{"decoder_parallel_block": false, "beta2": 0.95, "warmup_steps": 160}
Rows from block 7 of the text decoder, named by matrix and row number. Rows with one number belong to one neuron. Each number is 500 + 25 x the weight over its row's rms, rounded and kept within 0 to 999. All counts start at 0. Numbers have three digits each.
# fc1: MLP up (decoder.blocks.7.mlp.fc1.weight, 1152x384), inputs 288-383
# fc2: MLP down (decoder.blocks.7.mlp.fc2.weight, 384x1152, transposed), outputs 288-383
fc1.771:503516482479508536490507505512477535497508505476523473515492518510520472515511480440514542499560511500539488486427567460485517490523475506469525463496455546482513498492493462466485471500442521486522470489471539488510505503509477454528505495550455472480463504532537524507418496532500463515
fc1.772:511525476553514494491494500526469487498433484502520514520482514480510469557495504460526478519486437526470485502515527483497484515515512514469542484522509486458472459495538497470514529482572554507466507534495481476466500485513470504482506507504496496480509446495493511548507507526491521469
fc1.773:503558498488528487470479470478449486511442525517498465503528535525522478519491515506461502488530495520529507570498476449522539519502485488444484449474500472529500488487474479504500514478473505526472513501486479493489510508501490499494512458477502493472514532482517516506488478457538460448
fc1.774:517493517485466510516482527494480476490452450484498492509495526506494518536511515492473543490500483514489535468467525473497540540469476512486482482497500531473543513497497508475485491555471504491530486514449548524506530529485479516507471473503460538514530517512507497520488493477519479512
fc1.775:548493511514502488477470480524479483469521454464485500447558493483490504508465486523514523481471529582500488499482523472479478500504480504516477520550513562495512497510488482483522516532518495537521487498494482458491497525487495465499481461537564489479530535513520524512520491484534494482
fc1.776:450523466492487514471501498503483557478472514525473465525517514544499478521471529489481475508529503569476482522532528452494450486503497464488476466495513484509472454478477471515506478470542517483511495526504519458495513501510502494508546483494513521495504504547515491500507500536492485527
fc1.777:493476509537545474534492518520502463525509461499488494502509512538497475495507522479490480510517518475535478501497514490497458486490528526460501472485527489500505457489493537498508508497528515470484480510500475541436495561491518477531566562494504470470481475511467491505507501479508479467
fc1.778:495492522460458447549520502456451526511480496489523493479480488470458489489437516484482501482526421508507566502502482485490512487501576497513490531508488501522535470468479523474543478504541511518510465465581537533529495478474511471534479449533504482502518495505483495505496501480500493535
fc1.779:488498474512502552514467461523452467476482529493493508527482495448547540540507567461433487492522466498484489544494559463523478466466494509526505509525451485511531522520497483496494481533485491501486506462488504471534502468499539483524529504487455497487497529509521491496464520545537422507
fc1.780:477490510583534528528472477543459516460465468495466480500541458509481455529439501486478500483532533498498464504493508496513461497493458485532528482516491506507475483467526491493574488477514549462499538560492521516464483466522507481524501496468500493475463506503532461507534527482520488517
fc1.781:522460499525505477518486477484482490438516491524507496505475491521490499500510487470487524467498494491520496507478488470485548531473524501489489467457490527484510463561482467481541535507507510577510492480466500492540477472508543489516488503492538479517559497557536495504493488531488486474
fc1.782:476453461521465467495540488487475542528492541492541513469496485504484449509495483507471527488505497522531492512503485468525511506533533461467494534502453523515484487525480506497488500468522479495522522532487512495487502468509560490506512535515559505453503483477504533477494469515539494531
fc1.783:486527460538497487481489514494468522488489509444528475526514526502506533464497508486512502571459524500510546524512505498532507531493471495483506533531507477521527480562490503522492476513507480546507478519504480481515501516521459462462512451557481515421502497495465449525523494508501486524
fc1.784:552480494523513497505503458509500524454541527500491487473496502494507454548486519498487520525504476496497444480510503483539554484515480497522523469474495522463504467511493493535531461504505480513473520456501505470506494472513459525458533505510478468500488484505493545516498557534510515515
fc1.785:477510496482539509477533470486454471475510477495499514520496490463527467484463497489572497515536514490472497487468517493503511503549539538525463455466535492485507522489526553504494546501509469516521503542531501469499478496505465504539510506500462515491463497466504480542487535458481500502
fc1.786:478525511487561524518504451487473482481439500513514493532491556503516479543487522514499501481521462478489514512504496487520523498501481535452506484508489490523535485525455500505544506502491500490486495493477521506459478505496543481497498474464462484460516530511508533491486471460534488497
fc1.787:524536496484499495493451511484487524496478494514500501491487474481479484529520505513486461527489494507473506451491562486563521507452527484415498505492493508479507477504455508473500479530535512484483478467477506519477552476490461527499520489475513518552493508449503474511533490528485487506
fc1.788:518469537479504472474509488500482510471486467500453466528525488448501484489510515489506528508521506524514503530480495511472499494490475503514484509489511494491493528492512515539527482472572515446447563478505490464489497504505480503516527478493510591506516504483485516490489499463509481503
fc1.789:485463544526539497528514500506506469506551527503512515517506485463471512513514517460435510507472500482507497540538503482535480500520503505490528495490513465542506458485493515512515517515519534496530518521479505535488507543491517501501516447538475485502480548498518500496518482510493503505
fc1.790:495494490494583504517484504544513459504467493457514488517440497507498490540485569455506517519524541537506530537487480470449506481524506475494515491532531467478496447499496470481539470554485521484536509499517545497449505483474503532448437527514466530481500522495523522451502477501487531519
fc1.791:524485503511523464447491514491499479521461503506524459460464542517487464492507459491511550521547480535521513490506458480476488495528513500507510480486532473522510499526483499491545513429508489472514519532530515525485501507493510575492488546497498522513493533513510484485520480486494501564
fc1.792:499508525486440511504497494483489529527494544536465523480504535474478502486461526510437522495522497548487462501538519526490532526501481518501527473485552490519487507509461495494473476519484499535495509491478496525530493497484511485486515490504442485486499488477544526496479500507512494510
fc1.793:512505478514474524487490482518499466498511519541477500520439478507487520517529474474450503520505490502510487501453518475527516535483534460475501481462521494474481551468516488511501475522526532488507483464458491496550525495522488511500476491519503497506477508505473497489475489528511519472
fc1.794:514509500498515492545492522452473527502473485534461498492476519478510478463493482474484469470488516570493553482486503471528553502438542468478475492483525517496488490534566504506514538461510499535497518512537515522462504510539483522506507489529519488494469508508484511524495492534468502514
fc1.795:500506539499474528489496495486515477519479531552467494526481530487517485518488502505529539497510524508516464492498466529495482502484506512498456481493494494509532485514474502479562453492518494481523538429481530483501512508539530497526492529534506526510482510497458469467475515507486507507
fc1.796:537550494533486511493483462484486507525496492518481510511522471512497466540473475475505514468472461515470510546472486467518504518496503480489475426498491479542504498498472480501526503498476528573496471511495492510460499505535505465473490494509488489475535529471492547505492462501524523477
fc1.797:535487494491505458504500475527514515457467550557520487511489492486509519505527491514518501464468505493476512498480489481504495504484490500532511471507517513488513473476521480484478524498541489488515479496463493503470515544478482523541499493433505539482478519505467469513485509532510487481
fc1.798:523518466467474508551521497518488538521486530507533493503467531521500437503448494526492520465495490554485536495470475505485501525478510455488477517525530488493465510437488499524459520480522485490505503525516495488486474542501500453492496538477500539466472492491495459522534517526494540471
fc1.799:542496480539537512512505480452472464497478524470488466489519501466513487548513493486473498506532443485478479472498471495512520483498508496532519477498501478512497487518523470528506468484526505558498551508478537456503531498472541487481498470529525525511492480512502469531512471520551513487
fc1.800:506532519471487511527491508502480523524492476516486438495502491505502471531501505481500519491491475531501504503509474494496469536482536447494518543538491482492503452487544488555486536456531532568474534513486511508489525526571485505477499482487484504474532475554508473535505522480513451493
fc1.801:513464494530526483482475458502476517500551533509503503553533540509484453495485508493518561518503506537502475509477502471510467511524479534447514506499515503525505482484495504493474509531525499511518479527502503513454487523459470518473470464472549509497508544495503503478512532518500523455
fc1.802:522519519475514484526497489471489513495482458521452557498481489476513463543495448515489524474494479532469480509513494475507540525504521504447487454506492516556472475476450471453511478478483498534486543512500490511481472502510507497457519506521487508473491510504500506463507490463529493469
fc1.803:566480524495486517475498502536467502459539521512484485491522511490494441535464518457511477470426477502500508512489471472555467521506541529506468520468522505499525514529481511493547491466462467519476471529497494466478484511540531523495477487490465522482503543513509446508499464471517443474
fc1.804:515483488470518466522496530521467482513457502504506486481523523496542471507452487472525516484506501483499526552486530523457466483510496514473549470530469491520520486446509492470473509483505498549523497502479480462486513531495487534533494486491495484489499474509525481491504490499511498486
fc1.805:503501539521480503481507529449497481487526529508497484521483467493494515514480504502491500495466510529512505498501484465517510512499499489451475463457518552528513539482509504527468545502533500588498528451517519454523526478534491489483446486509500489461502522501508490480506491508461482508
fc1.806:491481522500503464493516511535470472548484488476518493452528485473477495500494533503462526432470490538509475519514480479440504491500480528504480473527496510491541488503500508491484492470497496482476494455537518523475540504561504462504465515481463508454478519490485486491531505544496520505
fc1.807:541521517505488514509486481507441482508509544501497489498481563523496472496538497504534519498509507512479489502494515501473502501466489489506453498489492440501482465509498494504522490501497506499496498472525491511521446473515504491510511512484490507465535498529485477506503548477503478472
fc1.808:459533514453494513545486538538481524519495503464498497526506468473522510493464520486517498463538497523475514515523530473511507533513449502498476497481507552478510513536496524497471526496445470531487486462485461541498495495499527490517530518463456477535473534460494533447445489488534470488
fc1.809:525482485519503487522491498484483509483535483517476470493522469475507489483481562475448522485483552507478515521496519486492522493507514463453472495499510506494542489472542479491484527482523519453517510505474464496476507486529522469474506502530506504495495489517510527468489483476451481520
fc1.810:543479546482479491500506497499503492484519570510455473466458514478518508511502498524524517476518546518471521475501549472486515516459495515473512500532479511466508495491520538497525469484529515503467457433527507513516519484497508463544502516488523526535475490456509505548529496500529501516
fc1.811:512535499486533489477504477504438510536473497504481480518508511502517479538470497465458501453548494528506496580508517430537537523514476474452495463474509478519554473501457469482529525488501508491478488512494497483487517503510506493500523469490483501485511534482520519515479484466536476464
fc1.812:490469504471529531523504504478498490452546513495504553509554502504525421512529530509553541495498458501475499520525511488468508490482499516504506475496485500464504505516531521486490485492486478489490498476511494443483473494537478474508495504504494510533561509517525484501467485466461480481
fc1.813:480491522479504496515488520523484495510475519492515527448523529511528502476492478460500497470473500498508450499497496512482520515533517481495515511498517532433490482530491452475450482479469522514524488538505531541492489469497421504511519499508520497504507494514552514482499471504518474510
fc1.814:504476463519480476540465511491495533488471491489487486498472484492469501504501524518484532497515495509485514482457500506511515518486483494458464483527491501474505466506483494487499460530507534480483478469484486534450497499504475536498480496508486492459493516493472492464525499494510507482
fc1.815:528478477492504498477470500494474493473487489513538539489486508497462439490504482464505517516558462486504522485476524512510492494516501536474532509489477520515519445507556482514495527505523476516521454493476479513479512522528556548495513554451480506480464517513524493525468467510483506479
fc1.816:586497479514461523480535461463523513497530471544483555518500481435508495500493533507494550527492489509492505494516508532539501514521511533483465520493492479477507468504489508506535453495526461453481483459491494541512519566469516492494524498528442499470524525516467491516513464507494537524
fc1.817:505462497470545514495532480523497520507466510498510514526499516500472475552528499532497528470532510507494485545475495459505506497488506519499474479479505496533506428491492484526503531538485490512483495533512492509434509490495481510557509461467541535486511497484477497517551482476479449463
fc1.818:477453527517510516540523480451470503528526479520506544516470514491531474502490491482453505531507522477463518501482475520510523511483523496512486515498493535473488499491578494482490532533518489523483546469480496507536463517489512502530517531499426498460432535496524485485481493479507484478
fc1.819:435479505480543485550526497503498505522511452481497496507478518520496492529501506525532441488488500513529515459526470443494466479507474521508455414480521488481530497507528495512464547466481490533511490493477483545493492520508476520509506499502487534448435493492486520482472490500513449526
fc1.820:480491520504483481543462495486485534528508499495478486542512493497453480501546480517491507483502485560501521444523491520504518502469512503512508478462468515490501483476486477544524522485491485483526483472561531498546498498507490527510465465462495561487517505530484485498440490481498483506
fc1.821:447502505540498504515486519476528534483526512495504529514541492460482420468522562511465538486475511508487493516480538500489506527448493499458503457502499474525528525499486514503484508505487491503475498465501502456503490480522457507469488461482484495452459484507475436511470510516502466488
fc1.822:499541500522538478514540518438505494478525549553518500502496540487542506473489481500492542500474492495520453501526489525487494546500528464495485453508523520478506464477509476484492505462535480508503492515499531493462483444504506474505498509448550471452468447501481519474537486486508487476
fc1.823:501517512496507518478477518534484536526534450508509484464518553541506482500455531469516488470507466505483483490587496505488459515488504501505494528475533490482498478495482481505542480504542510547488468501545501485508532479509540457508471540482502498494473557475474489499468473544482503463
fc1.824:531539516579534531497500494534472509458442470571448489537540532499489479552477496501484481462521487509477459532516553502512438495497489519516504482542513525484478447474510460542540494470488518490458507518452495493506486496541505479528476523454478517480513501532534503510508470504497519507
fc1.825:473534538494525510516514500548491475487440538459539499469503499481511481498509486513515494501496506526466471522507483477480516537505508482516502517487497535448508490525515448466474508496478487507531506536465525513498481468471450490518483529505501505526515516496501497498513499495493449531
fc1.826:490509504540534490498518479479453501490463499506466493502501472501524454534485504519476547491499497505489475560495493440508534514508519500495479473529520436529485483501456506525536537535486524522496520480493501481456472529509512509488514507477470486487502547503513527515477471501534487431
fc1.827:521529480492478496507468473489485525520501526521491509503533507525507479505482476467503527495489472477459476560480495506507487509510484526483475484528487502473489496464499534459504502494516500533532512477494524494489542519520528514478545493421520518485495485490495535484482492489519486468
fc1.828:460499480489502452530534487486500512512520534504531505520486580521523507490533531468486482507514452510560451437532458498547489539494481484471495530515527509524483449524458497488520515512547466521522481504475498509510536518540546480518500526531526485495478467510517490498528510524477458516
fc1.829:531519520488562496479471494498446519505479516513510458508511501478538481512473495494487506480517513513506482541500530469527525531492484487463494458490502466540556454491447478496548530495512487519470509515491487495480517495480519509520510491478478522467510553486519530503486461486527482467
fc1.830:525500478527492468489408502478445470464510513493533491479505486466443462483497479480501533479509502526517486545466517449467524494544489501510526525462480488486517505525488508510496486474478462503482488521494496499492510504520493526491463501469545514471509482534515481464500520472509494534
fc1.831:537484480463479455537517513470492498519535462504508506451510458500477482474495501531451495549498479488515519508464482487463539494498506518503481533523449491511507487481521490535498495470515518508510508498547483466482506490525498472520517493506500457504503538487489494555531493496516495446
fc1.832:468472494496484516504494508503455485508504500524486529518517496480492463507506516500464536538482470493511479503511487501487506438433489481513474447475499537495522537520520473491511513511471533475500425439492472472487496477502472482527522483531466516459561542472494498504504458489541470493
fc1.833:514495476476432495528510521479535532506518496515473483483499521482555459486526417521484487518478487500488506532448464515489510471501526546511457485556521555484481481490459484471495496460489505504498510515505520508501495521508516490488526506454553516459470495500550490467497511483453510465
fc1.834:487527503494524457499494541454496510502497501510536499497463497528551451483483493509521516523484509465487476511538484492483508482487515512479533474487501501508469529531521507505513437475453496504515506475523501494522532548479487490523473530516468493467482451468532466522483517533493477478
fc1.835:484490477503497464471470533469526505476499512532487470481472499509447464530447518504468536469514509492510483488463544533483503508484519523496500484501481488452492458496505520492538492511477505486520492500483493530490469533526478504492517500477524533493516520498514485560508509507481501480
fc1.836:451502524499486508510523453527467511505539500489532473522489506507505506535459528510484544506498480494517512501519493471512527540481517533498519524501521496507514455505492475518464475501519503516490486494512474514467487474498493455467488524477486461505481516533525483492494509510496532498
fc1.837:499517516455515557571484479557495438511471498513463486473514525515504474514523534475517492491530499488504478490491519507507534498534514495505471461528528465482507509522477471437480505490476460484485521498506512502519466498527516504479506507490513490494463503483553509525432504486527472503
fc1.838:554506524469489498501469500566545507487530552504476539483479513528497492480481525494543516487534510540513525514487484523421539516488526496524508471477510476457473503519499486495496463483479497517517492444485522499499508477504490510498505503512498514479480532466517480506499517484491462507
fc2.771:496513498487478491527499508495529534494482501506513528495469489540499510471505522494511498513486503535507529469507467501480500468523517513485473552503521519480512520493503472482474513520523514519503535559554515552512520506518495492513500535496501470531543510528494488459532473499524503491
fc2.772:486499493501510487503499474525481545498504492524526505530512492497522531474504500528486461463482475498489443512515538505474443524498487501554485451546502552545538486492527522527484503479547484479489469457559515492534476542488511519507497479479517504541504495511548495513524449500494504515
fc2.773:493551541477506521491519511518479532489518499503462494499538514474488475509536517473483508465520526542524533512461514504530552440479507463483469461495525423496471517478484479459525506502482512498445490477496505514537515459475525508497475504496496516451507522472503525492526508494506573523
fc2.774:488559528501512508507483498547464550493520521514488494519525513493522476472480448487508502477510523471492502554526468488435469451533518532528517523477484537501523557494538482450563509466506503467482487511503479520511525486478474503518493515508527495528492525480504462493458497493461506446
fc2.775:515520516451503491508499456554467514481463518501491475514515511480522472481508508480508503459477438440483497469478482484520494495485496504511460471457503474507515473511507494481541507478480476546513523487502512522530510568481476497504453478523504535486491467525478476494478539477499566503
fc2.776:496499481534492526492487526497509477482515510575495514514465470461502537512509501502479484466427506465493522469524470423510489500511508521504517511471477510504530470513460527524482487514502456504511471522521534509504490529471485490499502474488508492532480527489496509470497512505528500471
fc2.777:508491518560522499520515485496474508502476489476530535489524487480472505526469495471527509490524519494490462509482514490484493532487508516473505493476521496494518525503506509506476501443482480532506551461519520446515518499490483495494523502523526506482491472495482548492514541471482495507
fc2.778:515503510520508496548481522524486501502515528504508490503508562495485515513499478501482481485508507459468481470506487507502490503508479495536515527469504509498486514531479529528557477528461509497536483541442473498493523530525553488538523467462537533493539515506538478544448486523491497482
fc2.779:453473494485507516423430475498515514524537472526448525487513495490498499524534526527515449522529473486548501501517468518485493544503503473509537498529515469536463479520501488510515472459526510472515445462479465499495498511491505519487494463508519460527488474507507486533511525438519532493
fc2.780:517482469523524539495498530445446495515503516538490490538496530454476502492478468515505513472475472526504499540544460446509475473508465506508476495490513534517499493524488537502505495467482476485483530525515520450519516536474504501476481530496531506525526505507473528503516501508488474512
fc2.781:519517471536470520465518538503504480555471479498489473509529508451527517465496489531500516418561489501489449487501522499536492459489484470518479500510473476506491515494533523503521495516492502419480503483515474500521488465509467531464484511552501467492540531516466512488483522496509518510
fc2.782:475494551545465534445512503476552527552529491507529510518494490545530516498557518488455486502481505468513498487531493540475492462464503489522508506462523498514527496505524507510540485481490503521507505491530500523463441494514524474495524503527481509527483503483551513535481461493506546490
fc2.783:474531507490469502482433523543472476484497500450478530506509509499450522529490506515501493528541492505465487492484490503496506523513499504479511469464512523516471508522460532460505498477506513505503472510484527523487511494575492471479543510475510486494552532465485482504508528502494514492
fc2.784:492484542526479505509519464511512509508526516537486519520524521494502525515495477531509535458483493486498544523529506511480483540534510498476556485479472448488533482509494538482494482509477465511486476496515480498527492479531486484536512490492499506485485460472497457485529473537455468464
fc2.785:524482535515500474503546503496570472539537502455496490469512498515446458503524543497492543533523481510575503522518509494507456474480486510517491501515473494502485480475471481460506520487515464479516501556508545507462505533504498509536494514476442472503499475499493479496533499476504498485
fc2.786:510549527476513521509507496542452529516516531484440466522508467476526472496469502490509490473519527532498533469456532541518509473476500464471483469505547433484583507479493494471549513498481528499469516527488498504559512481485505492512508499464496513443452542450486495479495499506521565525
fc2.787:513526550489464511456477450467510496480466524498516473463504515528504484527476484535511534532484508513470500497516505492495532500477533512510520471457467454504518494500492517472468499465526514506514523452471492506510498508493528535484486508525510518500493513497492531534492534529501478510
fc2.788:446482520543514543497497490488470425492505463469538491502494548497458518527505483520461494504480499506558530485519471507440480516515484512477493505500536513516537483485516501501488516545493502482494511516505518520478531486516510489494503488476471484526482499534537507497477522513507499523
fc2.789:545496493495507503508492522500509473486467504479460535501511549530491475521523478497529500502518497501529510522506532512494517523435502489484484473494501511452494478501540467499469510536538488455494498526476494488481477483472515484537533525489463477489532499495480456500524494480534508509
fc2.790:512462476488476485507545524553519468479515509526524481478504497512516511536473480503481487522505535529501496509541515509513452492498492472518488472447490538527480541562497510522472505517537496501485541510554488506505499537508496502490450504503513535474516508491533495556509509508472507491
fc2.791:513506508512508516524508498574498509497506490481446476502481479505538510520495529454491516489466469467507450481493524513532469532498495510533474494460518516471506527487505477527506517471537441545476517476544492501555536506500509497503504521536467517476533466492489520492541529496482452522
fc2.792:520530496529512471512499549481495503503484530504494500510504542470489497489525524512502521519507474465505487520491452526540486521485467496498505506478479494477499504528498510502549501497576507508501487512492478491449505503509512567506501534455501527486498527472485504474473453506476495523
fc2.793:494561511491514512521438511517483566482507489490533494481513529502482511538453495544480538504498512515504451508497534544461494460501506544513468485447489488418496562523530489483493508504523545480495496491492520474521513520515491538536479502516520476510539523511504501495494512485527488520
fc2.794:498512487548525460461458516515554482498512471510512513484495466566524497529510515503486498513508465445456511482529485528519443489548454476462470485503505547526492496492524526542498510510524481551517450523523535487477500481534486504543492509498530461468518510496565500522462500489526508549
fc2.795:526498538451479500487516503499530527541518487469517520491471496484546520481522508495453523512501485525487492543511486499517494497460485504507508477463506508531543527492530472490470550517548530494519505520523508559529480473483447455506520467480487501533469485512498513524497509449501488507
fc2.796:476539508527481522487518520535460514523562484479495485524511502479482420464472493503517504486526495522522539488472496514517495445470509496505453529521530491504493514490477501480530495521451491507448508517498500501491497473443496494498492518477526513456512508465516495496479479473502565495
fc2.797:498503496475475527522493471500553504487521507524475530497476531461465464439516507508470478521492549486496480490553481483463494493506509505484481538510533481507561522499475487504508521527532487479506534501555448500489468456505467482489469522502520489491465512487513513475498541471502509514
fc2.798:494482514515527499521515502458512538474503542455486465484483477519502474479515449476522478499497528508501515507497524500541537502451484476498492493527511503520447525493507456475546519520500500488488522465482488492498465497493480477497515513516479510480507499505499518501451521501504536495
fc2.799:520523530481480455476505475547495523501489535468526546503508508501461467458488515527475529460528491500483488511481560479530504523473478516526501463538550519491510496485490520516531532505444487437478460466527480475494528511507538507530512526514486458497494484489484504530506513507461530553
fc2.800:474507490506522509496473476499507534516483533479490509455499471512531487497533501514470489445537507483509551497549537522469489502534505513462547474509489507461497493506563488463491496502455453501512423519486568496521518496505514461502470486548485469486495508460516519491533465487519589511
fc2.801:505526507521499554446496483477453513472465505478497483474510504492475523507477482508485486525485433493515518510476446524520453501499522494468452485480461494504519484514506490477559486469476445545523535527524475483501516565536476469539498470528502517526492482532498534487512531451492527483
fc2.802:478526511482463536527493488514418501496521505490495529527496514486539468511480507502516477493533540522530514484432534527499524516511550458498468479499478459471512525498476508470534471526484500492459480500470470523497521467457523510484472478468525538439509516498479500482519481531486551505
fc2.803:502517444505553479514450473521488516499486470459540477542509492499474489505496472534485527526511499492523517490483508531500519453474478488502485494479485500508506489530477526517421534525508516465484537461510533513505540484487489531504508481514498481488530501503489504516476485500530549513
fc2.804:484480494501511426466515512516520518501474488460453477543482452499556526470498506518485484521491494522490471507528496534518507487472451490516480506507481527477467528517507505504482520544535531433506533473518503464466459509516511467521519491550446542523503484467465487528465491478486499470
fc2.805:538426489492549533527470466484467521488509504441472506483528459513533507501542470504501487494495469507497507495517487499547564529568456477477527459520421495481472443491530514495490474499512487495514479497512537482543496509492481506486486494508498471511490434503533469464516527495506540527
fc2.806:514487502491552482504505556482498499551520506493504501502467474482478486447494504524500502535471507506466490504539495473509512515483532531451504507438504497543486485504494501519497491555475556481567464518466445492509524470506481518447511520436516469502458486484489523498482514498494485485
fc2.807:487492431521550497502465491472503488533507469521444539463485527494470516493486480520459524516498507528511470484488524487484504475456527464499450526513510518468455509505552476482481528493501492457496505528512519487499493483457495487518526491509494465529472518471527527517498453494508534527
fc2.808:474523505536491535465567492500495508525509498525500505494496502481539458482533517508495493505435447473472471546516507528492466500522494472524534508481508516512515494493477446513497504484510510500481493514507468501482457490520489556486572478473484480499506486501539523481500504490492490468
fc2.809:428504469525532499495454446478490461499497484499518458492517502518460472547512507500513514510556487492476517500470498484467474534497479477495546484505523507507533512493518478518461481506495472496485519474529470493434528533530490507517466496524532498496516515508523441472459493528524545525
fc2.810:499536525491483526545508490513509468503471545457505464502511516527449481519543476511510516481508467498503493483537498514494476494497492503503504475483520468513420553498488478514489486516476481515502519493525484496508528485504493478482520514485475513487499537464451516509521527496474504540
fc2.811:504535550461497513485510499524478535469525498498462480519534521485496483524502508472474493475525511550509534469479504504517561470484504473490472466505529423494520486480479500448529500506471499476437512488507504513553504476480530518527474504492501523439504525494514520489494484501509551512
fc2.812:467458558485499483499473530507507499470493467474475466526517456515502489489506508494489508481514508507526485557508501486489488468517493483536526493479518489504518476530506544454538542512500519465499480493496466512474487540482499491528511482470447514470532490481487502468497507516489450518
fc2.813:450527471453500503567501538482498493484469467498494512506472544532502489446490517517500509470495484494524506469515540540482520489488491487513526502454518488465516500448523488489503517478505484477479487497478481491469491472509537501493480508486498482521504511537518463498520493511517544515
fc2.814:542492545463512513507515502497488523534520542539444459497518530459492467500528478475528494464520538499482448534541507520453502493524502485517437510482462518545527518520516512494517518514542484528451517522536500490467554496496559522528459514470540453539499495530514486513544493484505486520
fc2.815:486518485488499501527485495562539519477501542511464522485507500524482516542480523538505491510511509472502494504512493497529498467505495497501492505505512466514515517503495531542497484497478505527539527464501514461488536506516485502499533482476589528465469494498487496490494524483509532495
fc2.816:508539471462476512486501533505501516494512543499488483508488524484438522545515521504493513534513552500503501561500510510526521494535494534481497523539537496490506505515497501511464500507470494516497503517522472469526491531483458494493530528455499467469463498477501547519482499447474483464
fc2.817:504515519538479508470513533533494482512538502507483541530544530535509559457492479543494485573474518527486469457465516485498470533484508534504496503515489528507490460501490511489483502500515520524502499521521509492551453464501517449504501479552526471524504476519498477495507505488522508526
fc2.818:512530537454491550495490517485498553479512480501485495453536481499502476549521488518506507496517469523506473520494455464480489504523489509441483492530487512514477472528476549531509502534484502507560530503471474511479484493495511487510470494472537509518519477558463493479545494501484517527
fc2.819:512517500486460501522496481482495498504536496520501494481499512552537527475517490508523467502515515474387473487517537494447537477490545541491475513487477493525509506512506477543526452524490513449497526488510510493504499501516494501495498481483551478444504431484479482499525499553483496490
fc2.820:494495481482491502504502511461522536501503526484505499516513466532502489503464473453501504525531509496506518486535479518537458463484439517478465477528523481516486482542514513495481522521494505506486501488480474515470521477530496502493510514471474518482515471532535496480486533455448450509
fc2.821:467500498494565524471521518523513464540510465518469498478524516510521493495479503510522496504524506500522539508475491528509521530515502457521526507494503454468511477556499504468497507577523496499497528491497475513462502467514485534510516509472534465472521464476560497480514532480469503516
fc2.822:485504504487501502530497451531568490521493510556539483534476535497484481473521510498519489475508533453516536465500470485501451488524474498493499544508484519469509506510499474539493515502429500483484517477521519501485468464466486495497480461509502536529512465490488468544507496520496519541
fc2.823:469499509493521528528476492501515500511505542489497534511490457482497519509499503539495507506543447517491553466421538503492531479517572502508503481546480477515511481516451499474491511510489466518508483471473524498500479529474458490458509535531497547526455503468466519451501474523500520515
fc2.824:504531478485520523480532532488442488516524531522522508536494537480509472516477524522484506476452518521459455505539512410478430501488468482474501469495532527523497506519509563544532476503486504487482469563514537488522501507475488521503520509473516492526540515510482520491528471483467463487
fc2.825:475524436469510505541501484510499498524481471509476478498504524495496465458517495503483528476469472495490483453517526532498486527512497471479537509503540478471491486475489478468480548480522485473522507523561493504506500495489476489485531465465510469511519526503534477496520480507511586509
fc2.826:498519543495492521488508529505480498470536512487471487479522509493499439497485494503494505461496498519527524514495533485509537446510529464498453487519488456495287522481471539466507515504476512484476510455496520487525473498472525507510482508488506502444504502472503513501508498477520520502
fc2.827:507485497500494459492516476481508513528506545499470486507491486486511521488518533518483495482503497520490455518486507460480518495501478492551483507491518501502451469526503493518495514495535547489467473481506477469508513493503484453541560512509492511495503511482434465529494526488514480481
fc2.828:477496494524470516496485465479550463492506496549469506506502472528511523494477497504474476472483502507489483514507474513489479521496456509492498479446517514507506489485555534488475492467508476514507469517527487450475413473494563482514478536449523489526459491502527429527506497497514519466
fc2.829:514539553482523519474474505497459530486519509498478466526518522464503466524477501498488495467501529565523511485487524500533524456469480500480491467508518440518588493473474501486538513495483473487448512486503509515536519482468529503526491487472495519410478532486505516501490481504492511495
fc2.830:506469493513518501484500477509520517530472501471494495518523530499517499490475455498500456460514481511511514471510499494542496437460464507506502529481432462500469497496516499494520511540503504437487486491501511500500558486462504498470491535529473502488508513516512531494497476487487495515
fc2.831:479503512512555463476506494486480490542525492510516473489456489491525499504519531542531530485524547500445489447463454481520523474498498497506532470512487501439458531516490543545488484503476483503500492510489474483502498573504493511491520520532511542473488498527480486509539485489498535534
fc2.832:495526543464522484450517538505543471493482530517483467460540479500487529497520521489497457470481465540510461479492528509476535499471530511520520515493508530532520522523477496540498478501472489461501516476470534510474510457481502515482546515486500495515478487487486481482456507504460505538
fc2.833:516497533467471474482504509480488515496528542494458518508507457494539505494524550487518467490481495534505479529505501535526519490514465469516482513530490569496490519520514500520506503499510545489507489483459526527509507492539495470542516470527495515511507512543484502478500504479510499482
fc2.834:502527492499519478527484495520481474518507519500474516546547548475528482517508524501512490474491503501544496490496488566475478471544479514491524462498496484500477529475536567517482484481543481494510479544510543454515479565478489519494465523481491515494474531453515489488470489486456493507
fc2.835:500543494478500515472497513489496519503496489484501489552502564490466510511475501495509502541521475515507555508485455506498538497496478514475477496453483499495523524513475481470532478501520480511519512507479497523527510505524476503486472520553453507521464535492516486476468463516480522492
fc2.836:519497458519446508487494512499504462558524497505508495503534498441499495531455467516549496484527470458502536491542481509484490498511518499503510512523512500488550493540526502513490495508541492533546498515483489453505525513438479466500507536526514507516497508497510448477533521504487487527
fc2.837:484510510487524494529509515483502512513498483511541495474484514473511426494515491518478470518434518517536472494500501529476516492457497465476529508462482488457518512462479471506494512489516498492497464483511490522465513488520503525515528520496466477527527539479491487442555462453517518487
fc2.838:492483483470514514485485519489534489490481476508506489536498551498481458501480469522526497491459494508511470477510482516486527484480522481451544513432526489511502517491474481549473481479467485467484493487512503460550510509512497478480519486520498476504505474475518448514518518512478513504